config.yaml
model: "image classifier"
crop_scale_min: 0.5
horizontal_flip: true
norm: "layernorm"
mlp_ratio: 4
label_smoothing: 0.1
learning_rate: 0.00086
max_grad_norm: 5.0
max_steps: 36800
epochs: 47.9
warmup_steps: 1840
Rows from block 3 of a small image classifier, named by matrix and row number. Rows with one number belong to one neuron. Each number is 50 + 10 x the weight over its row's rms, rounded and kept within 0 to 99. All counts start at 0. After the name is the row's rms in percent of the matrix's.
After each neuron's rows are labels from the 100 images, of 14976, where the neuron reaches its largest size: "peak at" is the part of the image that holds the peak. Only what is clearly more common there than usual is listed. The data: retinal OCT scans (Kermany 2017).
# u: gMLP up (value half) (model.blocks.3.mixer.u.weight, 512x256), inputs 43-85
# v: gMLP up (gate half) (model.blocks.3.mixer.v.weight, 512x256), inputs 43-85
# out: gMLP down (model.blocks.3.mixer.out.weight, 256x512, transposed), outputs 43-85

u.468 100:35 38 50 64 53 53 56 54 47 59 48 40 63 44 53 62 47 55 67 49 49 58 41 50 55 58 48 45 64 55 60 54 46 65 30 60 61 52 47 43 57 47 51
v.468 091:39 55 47 48 50 54 54 47 48 49 36 30 48 47 65 54 39 57 54 60 45 43 50 51 59 71 46 46 35 45 69 55 35 61 44 65 66 50 35 38 61 48 51
out.468 090:56 54 60 59 60 36 48 52 40 48 68 61 55 40 69 51 49 49 51 59 56 59 36 51 42 48 53 58 47 57 47 62 61 45 58 40 35 56 53 51 41 47 46
peak at: top centre

u.116 102:69 60 40 34 44 52 55 49 56 47 32 38 65 50 37 49 39 60 45 62 56 43 38 43 58 45 44 51 56 65 51 70 50 71 56 54 63 34 25 53 63 53 54
v.116 102:72 70 36 40 46 52 58 53 67 54 33 43 68 53 45 43 40 68 39 74 59 51 42 48 44 49 47 37 51 42 41 55 55 52 59 58 46 26 30 59 59 63 43
out.116 102:56 42 51 56 64 52 59 59 58 59 55 63 67 67 41 66 45 62 57 50 40 45 54 66 57 49 73 39 70 51 41 56 61 64 30 56 44 47 40 65 46 39 49
peak at: bottom left

u.185 098:39 44 54 47 37 50 39 73 56 48 47 51 55 49 48 51 40 44 59 54 34 59 50 46 58 54 48 62 46 54 55 53 65 49 36 29 52 39 41 62 35 38 52
v.185 114:51 56 68 31 64 69 55 44 54 33 45 48 39 48 68 61 47 46 44 47 62 52 49 32 50 43 41 36 39 60 46 42 41 48 55 48 67 57 52 42 71 52 45
out.185 110:54 33 52 48 38 59 46 68 50 52 51 42 47 61 59 46 63 58 47 54 36 37 49 43 78 43 39 47 42 41 35 43 41 57 40 58 62 48 53 36 43 52 59
peak at: top centre

u.113 103:43 47 42 41 52 49 51 56 41 32 48 35 72 50 51 41 45 48 33 32 53 58 37 60 38 43 46 37 65 59 40 61 53 55 62 57 62 49 38 37 58 43 40
v.113 104:72 53 37 19 51 45 53 48 54 43 31 55 58 60 43 56 45 67 51 61 64 50 58 45 65 36 42 48 58 46 43 40 64 67 56 54 58 17 51 48 76 63 60
out.113 121:41 44 47 38 49 34 41 43 50 36 59 62 42 41 31 59 52 41 52 35 53 59 62 43 45 58 49 61 62 63 73 44 65 45 38 29 29 64 50 50 44 58 34
peak at: middle right

u.381 093:56 59 57 60 52 54 43 35 62 43 41 41 54 54 63 53 57 49 51 67 40 60 51 37 42 54 59 51 49 70 60 51 34 52 57 37 75 58 43 52 39 43 38
v.381 089:47 55 55 49 41 44 54 48 37 51 40 46 48 43 53 55 44 43 63 53 34 56 42 52 48 63 53 35 54 39 64 66 34 54 56 62 59 35 49 59 50 56 52
out.381 073:47 40 46 58 44 67 58 34 32 55 69 48 45 51 26 53 48 33 51 42 59 47 74 46 52 59 42 33 50 43 62 43 46 49 53 59 44 43 57 53 48 61 56
peak at: middle left

u.388 095:40 56 37 44 43 63 37 65 74 41 45 28 60 66 46 34 51 54 47 58 35 56 52 41 54 47 60 56 44 69 41 44 47 47 53 39 74 50 47 41 41 56 46
v.388 211:56 43 42 54 34 69 62 50 48 46 56 29 50 55 64 60 54 58 54 56 46 36 59 52 57 46 41 56 51 32 46 48 47 41 41 61 57 48 23 49 46 61 39
out.388 105:45 47 68 35 46 50 35 50 50 52 49 51 35 50 56 52 54 49 58 60 44 53 54 39 40 62 43 58 52 65 52 49 39 53 60 48 41 43 55 39 34 53 43
peak at: bottom left; bottom right

u.421 090:53 43 52 55 59 55 51 46 64 50 36 49 53 46 36 45 63 30 36 58 57 73 35 48 55 54 41 50 36 46 45 62 53 58 48 64 51 43 34 68 42 46 58
v.421 091:54 57 55 46 40 40 46 17 56 60 36 52 49 32 66 51 44 53 63 66 36 59 46 49 40 51 53 68 44 40 68 74 50 44 46 45 41 50 43 61 59 54 40
out.421 091:27 47 53 59 49 56 57 61 41 38 52 41 53 50 51 67 51 37 58 53 68 36 56 66 46 57 42 44 58 43 50 21 59 31 48 49 56 46 53 52 51 51 50
peak at: top left

u.454 089:58 63 32 42 48 54 42 47 49 54 29 34 46 63 41 47 48 58 56 59 44 48 50 38 60 52 48 51 23 55 54 44 53 59 58 62 60 38 29 57 68 55 59
v.454 119:52 57 53 54 43 34 50 39 45 61 46 54 47 39 48 39 53 31 56 45 53 49 51 43 37 31 50 75 55 42 69 56 45 46 57 43 45 69 60 55 54 58 40
out.454 076:55 67 37 64 64 49 45 39 48 37 49 44 37 50 44 49 43 62 67 52 38 46 66 44 38 65 57 59 43 55 44 66 38 46 35 58 46 54 38 61 57 43 61
peak at: bottom centre

u.433 114:41 70 57 36 53 39 51 51 60 57 49 43 43 45 49 37 44 37 46 52 55 52 42 32 42 48 52 65 42 52 55 68 47 61 57 44 66 59 55 58 57 59 46
v.433 103:32 66 56 41 52 52 39 43 47 35 34 50 61 36 61 53 31 50 57 51 34 51 52 52 42 64 58 49 44 46 50 53 54 48 56 62 48 37 48 52 63 49 55
out.433 076:49 54 55 48 37 43 37 50 54 43 35 45 42 49 59 44 60 51 45 29 45 58 41 37 54 56 49 62 47 52 45 59 53 61 55 59 32 48 48 37 52 50 62
peak at: bottom left

u.405 091:51 61 50 34 37 43 29 43 46 60 45 46 45 62 39 27 45 38 61 55 50 55 46 58 45 59 55 59 36 51 45 34 50 41 73 42 57 44 27 64 54 49 58
v.405 118:53 69 33 67 54 58 51 59 56 38 28 44 47 57 43 56 41 61 52 58 47 48 51 32 53 52 55 46 51 49 50 45 45 63 40 57 56 59 41 63 59 66 38
out.405 091:67 47 49 54 41 36 58 45 53 58 48 47 52 41 57 49 41 73 50 45 41 48 61 62 54 33 48 52 52 44 57 54 61 53 38 43 46 70 50 46 60 49 27
peak at: bottom right

u.440 092:55 48 61 50 56 48 41 54 42 37 50 25 55 57 51 59 39 51 65 46 52 41 47 42 52 55 44 51 61 59 61 67 27 73 41 54 78 52 44 55 61 62 54
v.440 097:42 46 70 36 57 49 29 28 50 45 52 33 56 34 68 49 55 46 49 42 43 49 25 46 59 67 43 59 34 54 52 48 36 54 61 58 60 37 51 33 71 40 62
out.440 085:43 43 51 63 62 56 51 55 60 45 48 61 66 47 56 37 53 48 38 51 50 68 45 79 41 37 57 50 42 49 46 41 54 45 48 47 39 53 55 52 56 37 61
peak at: bottom left

u.111 127:53 50 39 41 43 43 49 46 51 52 47 37 58 45 57 41 49 43 48 44 36 63 41 48 49 52 53 54 46 51 61 52 35 57 59 55 77 50 49 47 56 49 49
v.111 079:32 49 47 27 48 52 60 55 48 46 44 37 58 55 55 51 53 34 50 44 42 51 40 46 54 52 41 51 38 39 53 50 46 51 69 60 60 36 49 47 59 51 65
out.111 077:34 46 64 55 39 35 35 48 49 51 36 43 49 42 41 43 50 28 47 48 32 66 36 35 43 53 48 45 41 52 54 51 47 50 74 51 52 51 60 41 49 40 52
peak at: bottom centre

u.336 097:44 41 57 41 48 58 42 47 56 63 65 44 49 53 53 35 48 23 65 66 51 63 48 45 44 45 47 61 52 49 46 46 41 37 69 37 59 47 51 52 44 67 65
v.336 119:40 46 46 57 56 48 59 50 70 47 57 55 64 57 48 48 69 56 32 41 32 47 42 47 51 43 56 59 33 48 50 54 52 54 54 48 47 52 53 63 27 46 39
out.336 118:61 56 43 49 38 63 57 60 34 32 40 44 44 62 34 48 58 63 32 39 61 35 50 34 44 58 38 26 45 46 43 46 29 56 52 59 56 48 50 55 42 53 59
peak at: centre

u.332 107:47 84 50 67 45 71 51 40 57 56 36 48 52 56 44 44 42 40 46 67 47 53 49 34 32 48 54 56 39 50 41 37 34 43 54 53 48 54 42 59 42 65 53
v.332 077:43 55 44 41 34 53 46 49 52 46 50 41 51 63 53 50 59 41 53 40 29 53 48 54 57 54 52 37 37 41 53 54 36 47 64 60 62 32 53 44 61 54 63
out.332 107:53 51 43 66 58 58 52 51 52 36 49 39 49 65 58 62 53 48 48 52 44 31 49 62 62 46 58 55 45 46 43 51 46 52 31 57 60 41 30 60 49 47 59
peak at: middle left

u.368 112:57 55 60 37 50 67 51 38 45 72 76 55 53 57 33 43 43 33 57 50 55 58 50 39 40 38 48 43 41 55 46 50 29 41 71 43 56 58 48 71 46 55 64
v.368 139:58 60 38 53 41 53 55 49 45 50 38 64 43 55 42 53 42 58 55 43 47 49 58 54 46 56 56 37 67 48 51 61 56 69 28 65 42 40 59 46 60 60 48
out.368 128:47 18 49 49 57 43 61 59 55 55 62 59 66 62 43 52 56 58 51 74 42 48 56 73 69 49 60 42 61 37 38 41 58 57 35 57 55 31 52 56 47 50 59
peak at: middle right

u.109 096:44 59 41 35 55 42 48 69 47 47 33 32 48 49 51 46 33 55 55 55 49 48 38 59 66 49 39 27 45 57 42 54 46 55 51 60 83 33 50 34 65 49 52
v.109 122:61 40 58 43 51 52 48 38 58 69 65 59 51 54 34 50 43 56 55 46 41 47 61 62 43 59 58 53 54 43 71 74 49 53 36 60 45 52 52 67 45 45 55
out.109 116:44 50 57 59 53 56 61 53 59 61 55 42 58 65 56 41 53 60 44 67 39 40 43 49 64 61 55 44 44 36 41 53 45 54 74 62 50 35 55 46 42 41 59
peak at: top centre

u.230 103:59 41 48 53 67 56 44 40 69 38 53 54 47 28 58 50 53 48 52 56 48 62 39 46 53 52 56 56 46 52 45 52 50 41 63 65 43 28 45 68 52 58 52
v.230 110:54 48 47 31 50 30 45 46 71 37 43 55 39 27 54 47 50 33 60 55 55 57 39 48 43 58 56 74 51 47 56 44 66 43 49 34 39 32 47 56 45 54 37
out.230 128:38 65 59 46 32 39 45 50 39 39 42 41 40 55 53 49 54 44 43 61 58 46 44 39 42 61 32 65 35 55 51 49 44 41 59 42 47 50 53 35 33 60 46
peak at: middle right

u.494 132:43 49 36 47 47 45 46 52 53 57 49 36 55 48 50 37 51 43 51 51 33 64 43 43 46 59 57 55 40 54 61 55 32 57 55 54 76 44 47 54 49 48 49
v.494 080:32 49 50 25 47 49 59 57 48 48 45 37 59 51 58 51 52 35 51 45 43 51 41 44 54 52 45 54 37 38 55 49 48 49 68 60 60 39 48 49 59 47 63
out.494 068:35 43 67 36 36 44 34 50 54 48 39 35 50 43 54 38 57 27 43 45 34 62 32 32 42 51 44 50 35 51 53 48 47 47 85 48 49 44 62 36 49 44 57
peak at: bottom centre

u.209 084:34 61 38 41 30 51 43 55 50 49 38 46 32 69 41 45 50 20 59 51 48 49 45 41 49 45 47 70 49 53 52 55 38 48 54 46 64 33 40 67 47 67 69
v.209 095:52 54 39 49 35 41 54 40 56 60 50 47 52 43 53 41 44 50 58 63 35 50 45 50 46 42 55 55 48 42 59 55 38 47 53 64 54 44 50 56 55 57 50
out.209 080:35 57 54 67 60 57 49 59 57 55 60 41 49 61 40 43 56 35 43 62 48 50 44 46 39 48 53 72 39 49 49 43 46 42 58 43 46 54 39 68 43 41 55
peak at: middle left

u.507 102:75 38 34 57 49 47 32 45 38 53 47 42 49 41 46 32 45 57 48 40 32 59 22 52 57 62 44 52 40 61 58 47 27 53 64 57 76 41 52 43 56 47 61
v.507 102:49 75 61 32 52 49 48 33 50 45 22 50 42 28 62 54 47 51 54 64 58 46 46 47 36 64 49 50 52 50 54 54 49 59 56 56 46 53 29 54 66 51 43
out.507 102:76 54 50 48 59 60 49 44 57 61 63 46 52 61 59 49 50 75 55 51 43 40 57 44 64 54 59 42 58 42 37 74 41 59 47 61 40 42 45 40 55 52 53
peak at: top centre

u.356 089:36 45 57 43 42 39 44 53 40 42 40 22 54 55 49 49 43 46 57 61 42 50 37 37 50 59 42 57 38 62 62 55 37 59 53 41 71 36 48 44 45 52 58
v.356 087:32 53 58 45 56 45 48 60 55 44 46 38 58 48 57 42 56 52 41 45 30 58 38 47 49 56 51 59 42 48 60 74 53 66 52 56 68 59 42 51 48 42 52
out.356 089:46 52 38 60 58 51 56 72 64 57 75 54 50 58 66 41 46 56 50 53 45 52 45 69 42 35 60 60 52 43 36 49 44 53 43 46 30 60 52 60 44 62 52
peak at: bottom left; top left

u.289 093:64 49 34 52 52 54 55 42 56 55 59 29 49 42 44 28 57 64 38 38 57 62 47 37 46 37 31 35 55 62 58 61 56 48 48 52 63 69 54 30 51 44 33
v.289 100:60 62 61 53 54 66 56 44 40 56 49 38 54 69 51 48 42 63 59 60 51 50 52 43 53 63 39 47 39 45 34 39 34 55 67 76 69 35 39 55 50 56 65
out.289 103:31 42 55 60 41 59 37 75 47 42 35 44 51 66 47 60 49 52 53 53 33 45 48 53 49 56 49 60 54 60 55 43 58 61 43 45 69 58 31 59 41 45 46
peak at: top centre

u.326 089:57 42 51 50 58 51 52 44 58 74 63 56 64 47 39 21 51 43 42 69 51 61 40 34 64 54 49 57 27 52 34 51 60 55 67 60 51 43 50 61 51 37 65
v.326 079:62 48 50 45 39 45 53 48 42 68 48 50 61 55 51 31 46 64 49 44 32 51 45 52 60 40 50 51 31 49 70 59 31 59 49 68 64 53 61 54 55 46 65
out.326 095:41 49 68 49 44 46 35 46 49 30 51 66 44 54 46 75 48 44 53 37 45 33 66 61 49 60 54 71 60 53 65 40 66 50 32 44 45 55 34 56 55 44 41
peak at: top left

u.274 098:47 55 48 46 60 49 48 65 66 52 47 54 34 38 44 55 41 48 43 53 61 40 53 23 67 53 40 51 46 56 61 43 55 57 36 58 57 48 54 56 65 41 58
v.274 102:42 42 56 49 50 48 61 67 52 62 54 50 41 61 45 59 41 37 43 66 36 50 54 61 55 50 60 43 51 28 54 62 57 54 48 64 46 34 36 68 34 35 51
out.274 110:53 43 50 54 33 48 41 42 41 33 56 40 43 50 58 59 61 37 51 45 64 44 43 48 45 52 45 70 45 45 51 46 61 42 46 47 35 47 41 45 52 61 52
peak at: centre

u.139 113:38 56 28 32 49 50 49 45 62 57 40 44 57 51 57 33 62 38 58 43 39 62 46 47 54 44 51 68 43 57 54 50 39 59 69 48 63 52 32 65 66 55 60
v.139 079:40 51 43 24 41 48 59 49 57 53 44 38 53 45 60 43 51 41 51 51 45 59 36 46 52 43 48 56 36 32 66 54 47 52 69 52 64 45 50 52 67 50 51
out.139 062:38 65 44 48 50 70 51 60 69 59 53 44 55 59 52 33 59 40 41 54 53 55 42 31 41 41 51 63 38 51 45 49 55 46 59 44 42 61 38 52 48 46 50
peak at: centre

u.38 102:58 54 48 53 45 46 40 55 52 70 61 41 58 48 47 28 52 44 63 48 39 75 43 43 40 52 54 50 45 59 45 62 35 61 67 40 72 53 45 68 46 57 46
v.38 081:52 51 47 38 50 49 58 53 42 53 48 46 53 42 46 45 51 46 44 43 43 56 49 40 42 50 53 53 49 43 58 42 42 60 70 61 66 47 54 61 62 48 55
out.38 102:46 35 53 62 33 44 44 46 39 32 58 49 35 48 35 63 49 50 41 62 52 36 59 51 51 65 41 62 50 48 60 25 53 39 32 53 37 58 46 46 51 52 44
peak at: bottom left

u.460 093:57 65 47 58 41 45 57 44 48 50 44 33 69 55 52 49 43 57 46 53 41 51 48 53 47 58 48 65 47 59 63 64 44 73 46 49 66 66 35 44 48 33 43
v.460 091:44 57 55 42 43 47 47 37 33 43 47 46 40 42 45 41 55 39 51 38 51 61 39 36 35 56 29 56 41 55 50 54 47 50 63 60 60 40 57 40 53 36 61
out.460 080:44 36 53 60 43 49 50 60 42 44 71 51 50 63 37 63 51 45 44 58 52 34 65 51 53 59 50 60 55 41 48 31 67 51 50 52 15 46 39 47 41 49 45
peak at: top centre

u.490 112:44 63 48 56 53 51 36 38 45 56 47 38 49 36 54 45 38 37 61 54 41 69 42 44 32 42 51 55 34 61 67 55 35 49 65 40 72 64 34 64 57 51 38
v.490 080:35 49 46 37 56 60 52 44 52 46 33 38 66 42 56 53 46 24 41 58 45 50 41 51 60 66 47 56 38 50 51 37 52 56 60 63 72 36 39 55 55 35 55
out.490 124:50 56 55 51 48 50 56 40 58 35 40 35 43 57 44 58 67 57 35 60 59 42 49 42 55 61 41 51 49 62 44 51 51 55 47 50 43 55 51 29 44 51 45
peak at: middle left

u.351 099:61 47 41 53 38 41 52 40 38 70 50 49 42 51 49 50 44 56 59 60 28 45 49 51 51 50 53 53 52 54 70 57 38 64 51 51 62 49 39 63 62 57 44
v.351 089:59 64 62 48 50 46 44 39 43 47 21 40 67 48 59 43 62 43 57 52 43 57 46 54 49 43 45 75 38 54 48 53 44 57 54 49 66 55 34 53 56 54 65
out.351 081:74 67 41 51 64 52 38 35 56 46 61 56 41 45 43 55 40 47 48 55 76 68 44 60 32 36 51 56 48 60 49 48 63 34 34 34 32 62 45 54 56 48 40
peak at: top left

u.431 095:37 42 64 64 42 73 34 47 39 44 51 55 40 46 49 52 59 41 45 39 37 58 61 52 63 59 46 52 28 43 44 35 40 41 46 67 40 54 50 44 43 52 66
v.431 102:61 60 57 61 46 59 63 59 44 56 62 57 40 44 55 47 65 49 48 41 44 44 59 44 34 53 41 54 57 47 47 44 28 51 51 64 54 65 56 41 41 45 42
out.431 118:74 45 33 57 42 51 58 45 41 57 65 41 40 38 45 36 53 49 37 44 56 54 36 43 32 40 41 47 38 53 57 41 47 29 52 39 54 65 58 42 37 38 31
peak at: centre

u.249 099:46 50 38 28 50 59 32 47 57 47 50 41 78 44 57 33 55 34 34 60 55 74 38 51 42 45 47 56 41 69 39 44 54 47 65 30 72 64 31 46 46 39 50
v.249 115:48 36 41 58 31 59 63 62 53 49 50 47 65 58 49 61 55 61 33 55 37 42 44 64 59 34 49 45 51 29 43 55 56 49 43 55 49 42 35 50 36 52 49
out.249 107:22 57 61 66 54 45 47 57 44 38 30 61 41 51 49 64 44 46 56 51 48 49 67 70 43 51 64 41 65 50 50 44 42 60 25 58 44 55 44 58 65 56 49
peak at: bottom centre

u.145 097:57 48 47 69 44 48 43 51 48 60 48 50 37 60 45 41 41 37 44 44 18 46 52 46 58 36 49 49 25 49 60 59 37 50 40 58 57 38 52 52 60 63 53
v.145 097:46 51 49 78 60 39 56 50 40 59 64 53 32 48 65 43 59 41 53 31 31 56 52 52 52 50 55 48 56 46 53 56 49 52 48 59 48 61 55 40 57 48 43
out.145 115:40 37 47 32 41 52 57 52 43 47 55 48 49 53 51 59 49 44 55 48 46 36 52 57 51 59 38 51 60 40 55 45 60 43 59 43 42 40 44 48 41 70 41
peak at: centre

u.349 087:61 49 71 42 40 36 37 45 40 51 51 53 57 42 57 50 42 59 51 43 33 52 53 58 31 50 59 44 46 52 79 62 45 50 62 50 49 67 47 42 60 39 54
v.349 080:53 39 27 48 49 48 48 49 45 54 35 47 58 52 44 44 53 44 41 48 39 71 42 54 47 40 51 45 46 50 65 60 40 56 49 57 60 35 44 48 52 43 61
out.349 091:70 49 54 40 61 54 58 43 45 65 63 70 50 51 53 42 43 60 51 63 70 54 69 60 60 28 43 48 46 46 34 38 43 45 60 55 45 39 63 60 58 64 64
peak at: middle right; middle left

u.138 104:45 52 56 52 64 37 56 48 54 74 62 54 37 47 49 48 54 48 60 37 44 69 49 51 49 65 59 44 53 43 54 63 49 56 55 60 44 70 53 56 55 54 44
v.138 107:32 75 58 46 52 54 47 47 55 56 21 50 49 59 49 44 42 59 56 49 48 61 38 44 45 52 50 53 40 50 45 50 23 54 54 61 55 48 49 58 64 55 62
out.138 121:44 56 61 50 64 44 51 61 49 55 48 56 56 51 59 44 54 65 62 54 40 46 27 55 47 63 60 49 63 55 49 59 36 67 56 51 39 67 59 60 45 47 55
peak at: top left; middle left

u.499 092:51 40 41 60 59 41 52 44 57 44 56 31 49 49 41 55 56 33 55 57 50 63 52 45 49 60 46 44 56 56 54 82 42 63 43 47 65 45 36 48 53 63 49
v.499 107:50 40 35 68 45 53 63 62 69 62 50 37 57 50 53 53 57 49 40 56 34 40 66 63 64 41 57 54 51 42 51 66 55 53 41 52 61 47 32 53 46 43 31
out.499 089:45 48 44 73 56 54 40 61 43 38 48 41 46 41 47 40 56 34 27 40 55 63 50 46 47 46 45 42 37 48 39 46 50 32 44 53 48 47 54 39 33 38 50
peak at: top centre

u.181 096:61 52 40 29 55 57 43 38 52 62 51 50 67 53 42 27 63 51 47 55 48 64 53 42 46 43 49 65 33 58 50 34 35 51 74 55 61 70 44 59 65 48 67
v.181 088:33 53 47 50 42 50 48 42 45 43 46 41 47 56 54 44 52 43 55 53 30 52 45 38 48 63 47 48 33 47 48 57 43 54 64 67 62 35 43 44 57 47 56
out.181 081:52 59 44 37 44 42 49 43 41 59 38 53 57 54 53 45 30 45 62 72 49 44 47 50 45 48 55 62 53 27 54 63 69 46 54 46 40 38 40 63 60 52 52
peak at: bottom centre

u.150 111:43 72 57 34 47 39 29 42 52 42 46 43 37 44 60 54 45 41 72 45 44 54 46 48 45 64 50 72 60 44 54 73 44 52 51 40 42 48 50 53 49 68 45
v.150 119:41 51 64 44 56 58 39 54 53 43 38 61 43 57 51 47 69 42 39 48 50 72 47 40 53 61 46 49 31 55 40 51 58 55 52 60 42 54 48 46 47 36 62
out.150 133:66 58 63 38 52 56 46 31 53 52 50 49 43 29 65 34 62 52 38 30 59 60 47 36 50 38 39 42 39 52 44 59 25 45 53 48 57 54 69 43 59 51 57
peak at: centre

u.404 109:33 67 64 49 37 45 43 50 48 60 51 35 54 41 48 41 36 50 54 53 43 60 43 49 38 65 47 48 51 61 51 48 44 66 63 49 74 53 45 48 61 51 39
v.404 080:43 51 44 37 39 69 63 54 58 48 54 35 68 61 60 52 42 46 51 44 28 47 60 46 56 52 48 53 36 40 48 47 50 49 58 57 61 46 39 51 55 34 58
out.404 096:35 46 55 77 61 39 43 53 55 45 44 41 45 54 61 46 69 42 49 44 39 45 51 53 65 59 53 61 35 40 34 53 54 44 50 61 41 35 47 41 37 33 71
peak at: bottom left

u.105 095:58 43 39 55 45 56 47 39 47 67 58 49 65 53 43 32 49 43 48 52 36 59 48 54 47 48 59 53 49 47 56 71 34 53 49 53 57 52 39 68 38 56 54
v.105 094:41 41 30 40 42 57 48 54 55 59 43 44 69 47 53 31 49 37 35 63 29 50 44 48 56 36 50 58 32 40 50 51 43 47 63 52 51 37 38 51 59 37 63
out.105 090:67 42 50 43 39 24 48 41 52 38 60 60 43 43 57 50 59 55 55 36 58 56 51 47 39 44 52 78 56 56 52 51 54 53 43 26 30 61 55 46 48 60 40
peak at: top left

u.182 101:65 36 51 48 50 33 33 57 29 41 54 56 47 55 47 49 54 47 40 48 43 60 42 42 39 48 49 43 57 72 49 43 60 50 55 33 48 47 59 41 38 37 40
v.182 098:50 62 62 45 52 54 38 52 48 60 62 27 49 51 48 36 44 29 59 68 45 60 50 43 44 61 50 70 38 45 46 44 51 47 66 43 65 45 34 68 49 44 54
out.182 114:40 48 59 54 55 50 38 56 51 50 48 53 58 55 46 68 36 54 54 60 33 53 56 63 55 53 55 52 58 58 61 53 63 57 46 49 64 54 33 55 62 43 42
peak at: centre

u.502 087:49 59 61 43 60 57 35 33 36 46 53 49 50 63 45 36 48 45 51 48 51 65 49 35 48 58 38 52 36 74 30 42 48 57 64 46 80 52 48 44 52 55 61
v.502 104:52 39 41 35 38 51 54 47 56 68 49 65 58 68 38 48 47 32 49 54 44 46 57 61 61 30 65 58 51 26 61 54 62 51 49 46 43 46 57 77 44 62 65
out.502 107:54 68 43 53 58 76 62 59 62 51 43 68 58 62 52 62 36 70 59 45 54 44 60 60 50 48 60 27 67 57 46 51 55 59 37 59 56 55 40 63 64 56 42
peak at: bottom centre

u.353 102:35 57 56 49 41 43 46 53 50 53 40 31 43 53 56 47 60 48 54 50 28 60 46 52 61 58 47 50 49 51 43 70 41 68 61 57 58 44 32 52 57 48 49
v.353 073:42 41 37 47 36 39 54 62 40 49 39 41 50 53 39 45 40 45 43 51 42 52 30 52 50 50 39 44 46 32 61 47 43 55 60 68 56 37 51 56 56 58 55
out.353 062:53 41 59 64 62 45 52 38 34 46 45 45 39 59 46 49 66 44 53 38 45 38 60 46 66 61 40 37 45 54 46 42 35 54 47 57 59 42 61 41 53 44 74
peak at: middle right

u.492 131:50 51 39 43 44 42 49 41 44 53 52 34 58 37 55 39 46 41 50 50 42 65 41 42 43 53 50 54 43 52 65 52 32 51 61 52 73 56 53 53 63 48 52
v.492 081:32 50 50 26 44 49 59 59 47 47 43 38 57 53 60 53 51 33 55 40 46 54 40 48 53 53 41 56 39 36 55 47 47 53 67 61 60 37 49 49 59 49 60
out.492 084:40 48 60 36 39 46 36 45 53 53 36 41 53 43 42 42 47 30 50 51 34 68 41 35 47 50 46 41 41 49 56 57 43 48 74 50 59 41 59 43 52 50 58
peak at: bottom centre

u.121 097:47 68 54 36 47 43 62 50 54 58 57 44 53 52 51 38 46 44 58 58 63 51 39 49 37 48 49 50 57 49 56 76 45 60 60 43 66 60 55 55 60 53 57
v.121 098:48 41 40 61 56 39 58 61 46 54 48 47 57 54 41 52 54 40 40 51 42 62 55 63 50 55 62 48 61 42 53 66 41 61 41 62 57 47 41 60 42 44 47
out.121 070:39 34 55 65 49 39 46 67 43 56 59 50 44 62 45 59 51 50 56 52 34 37 71 50 59 52 50 76 48 51 52 33 64 56 28 53 39 59 29 54 34 41 51
peak at: bottom left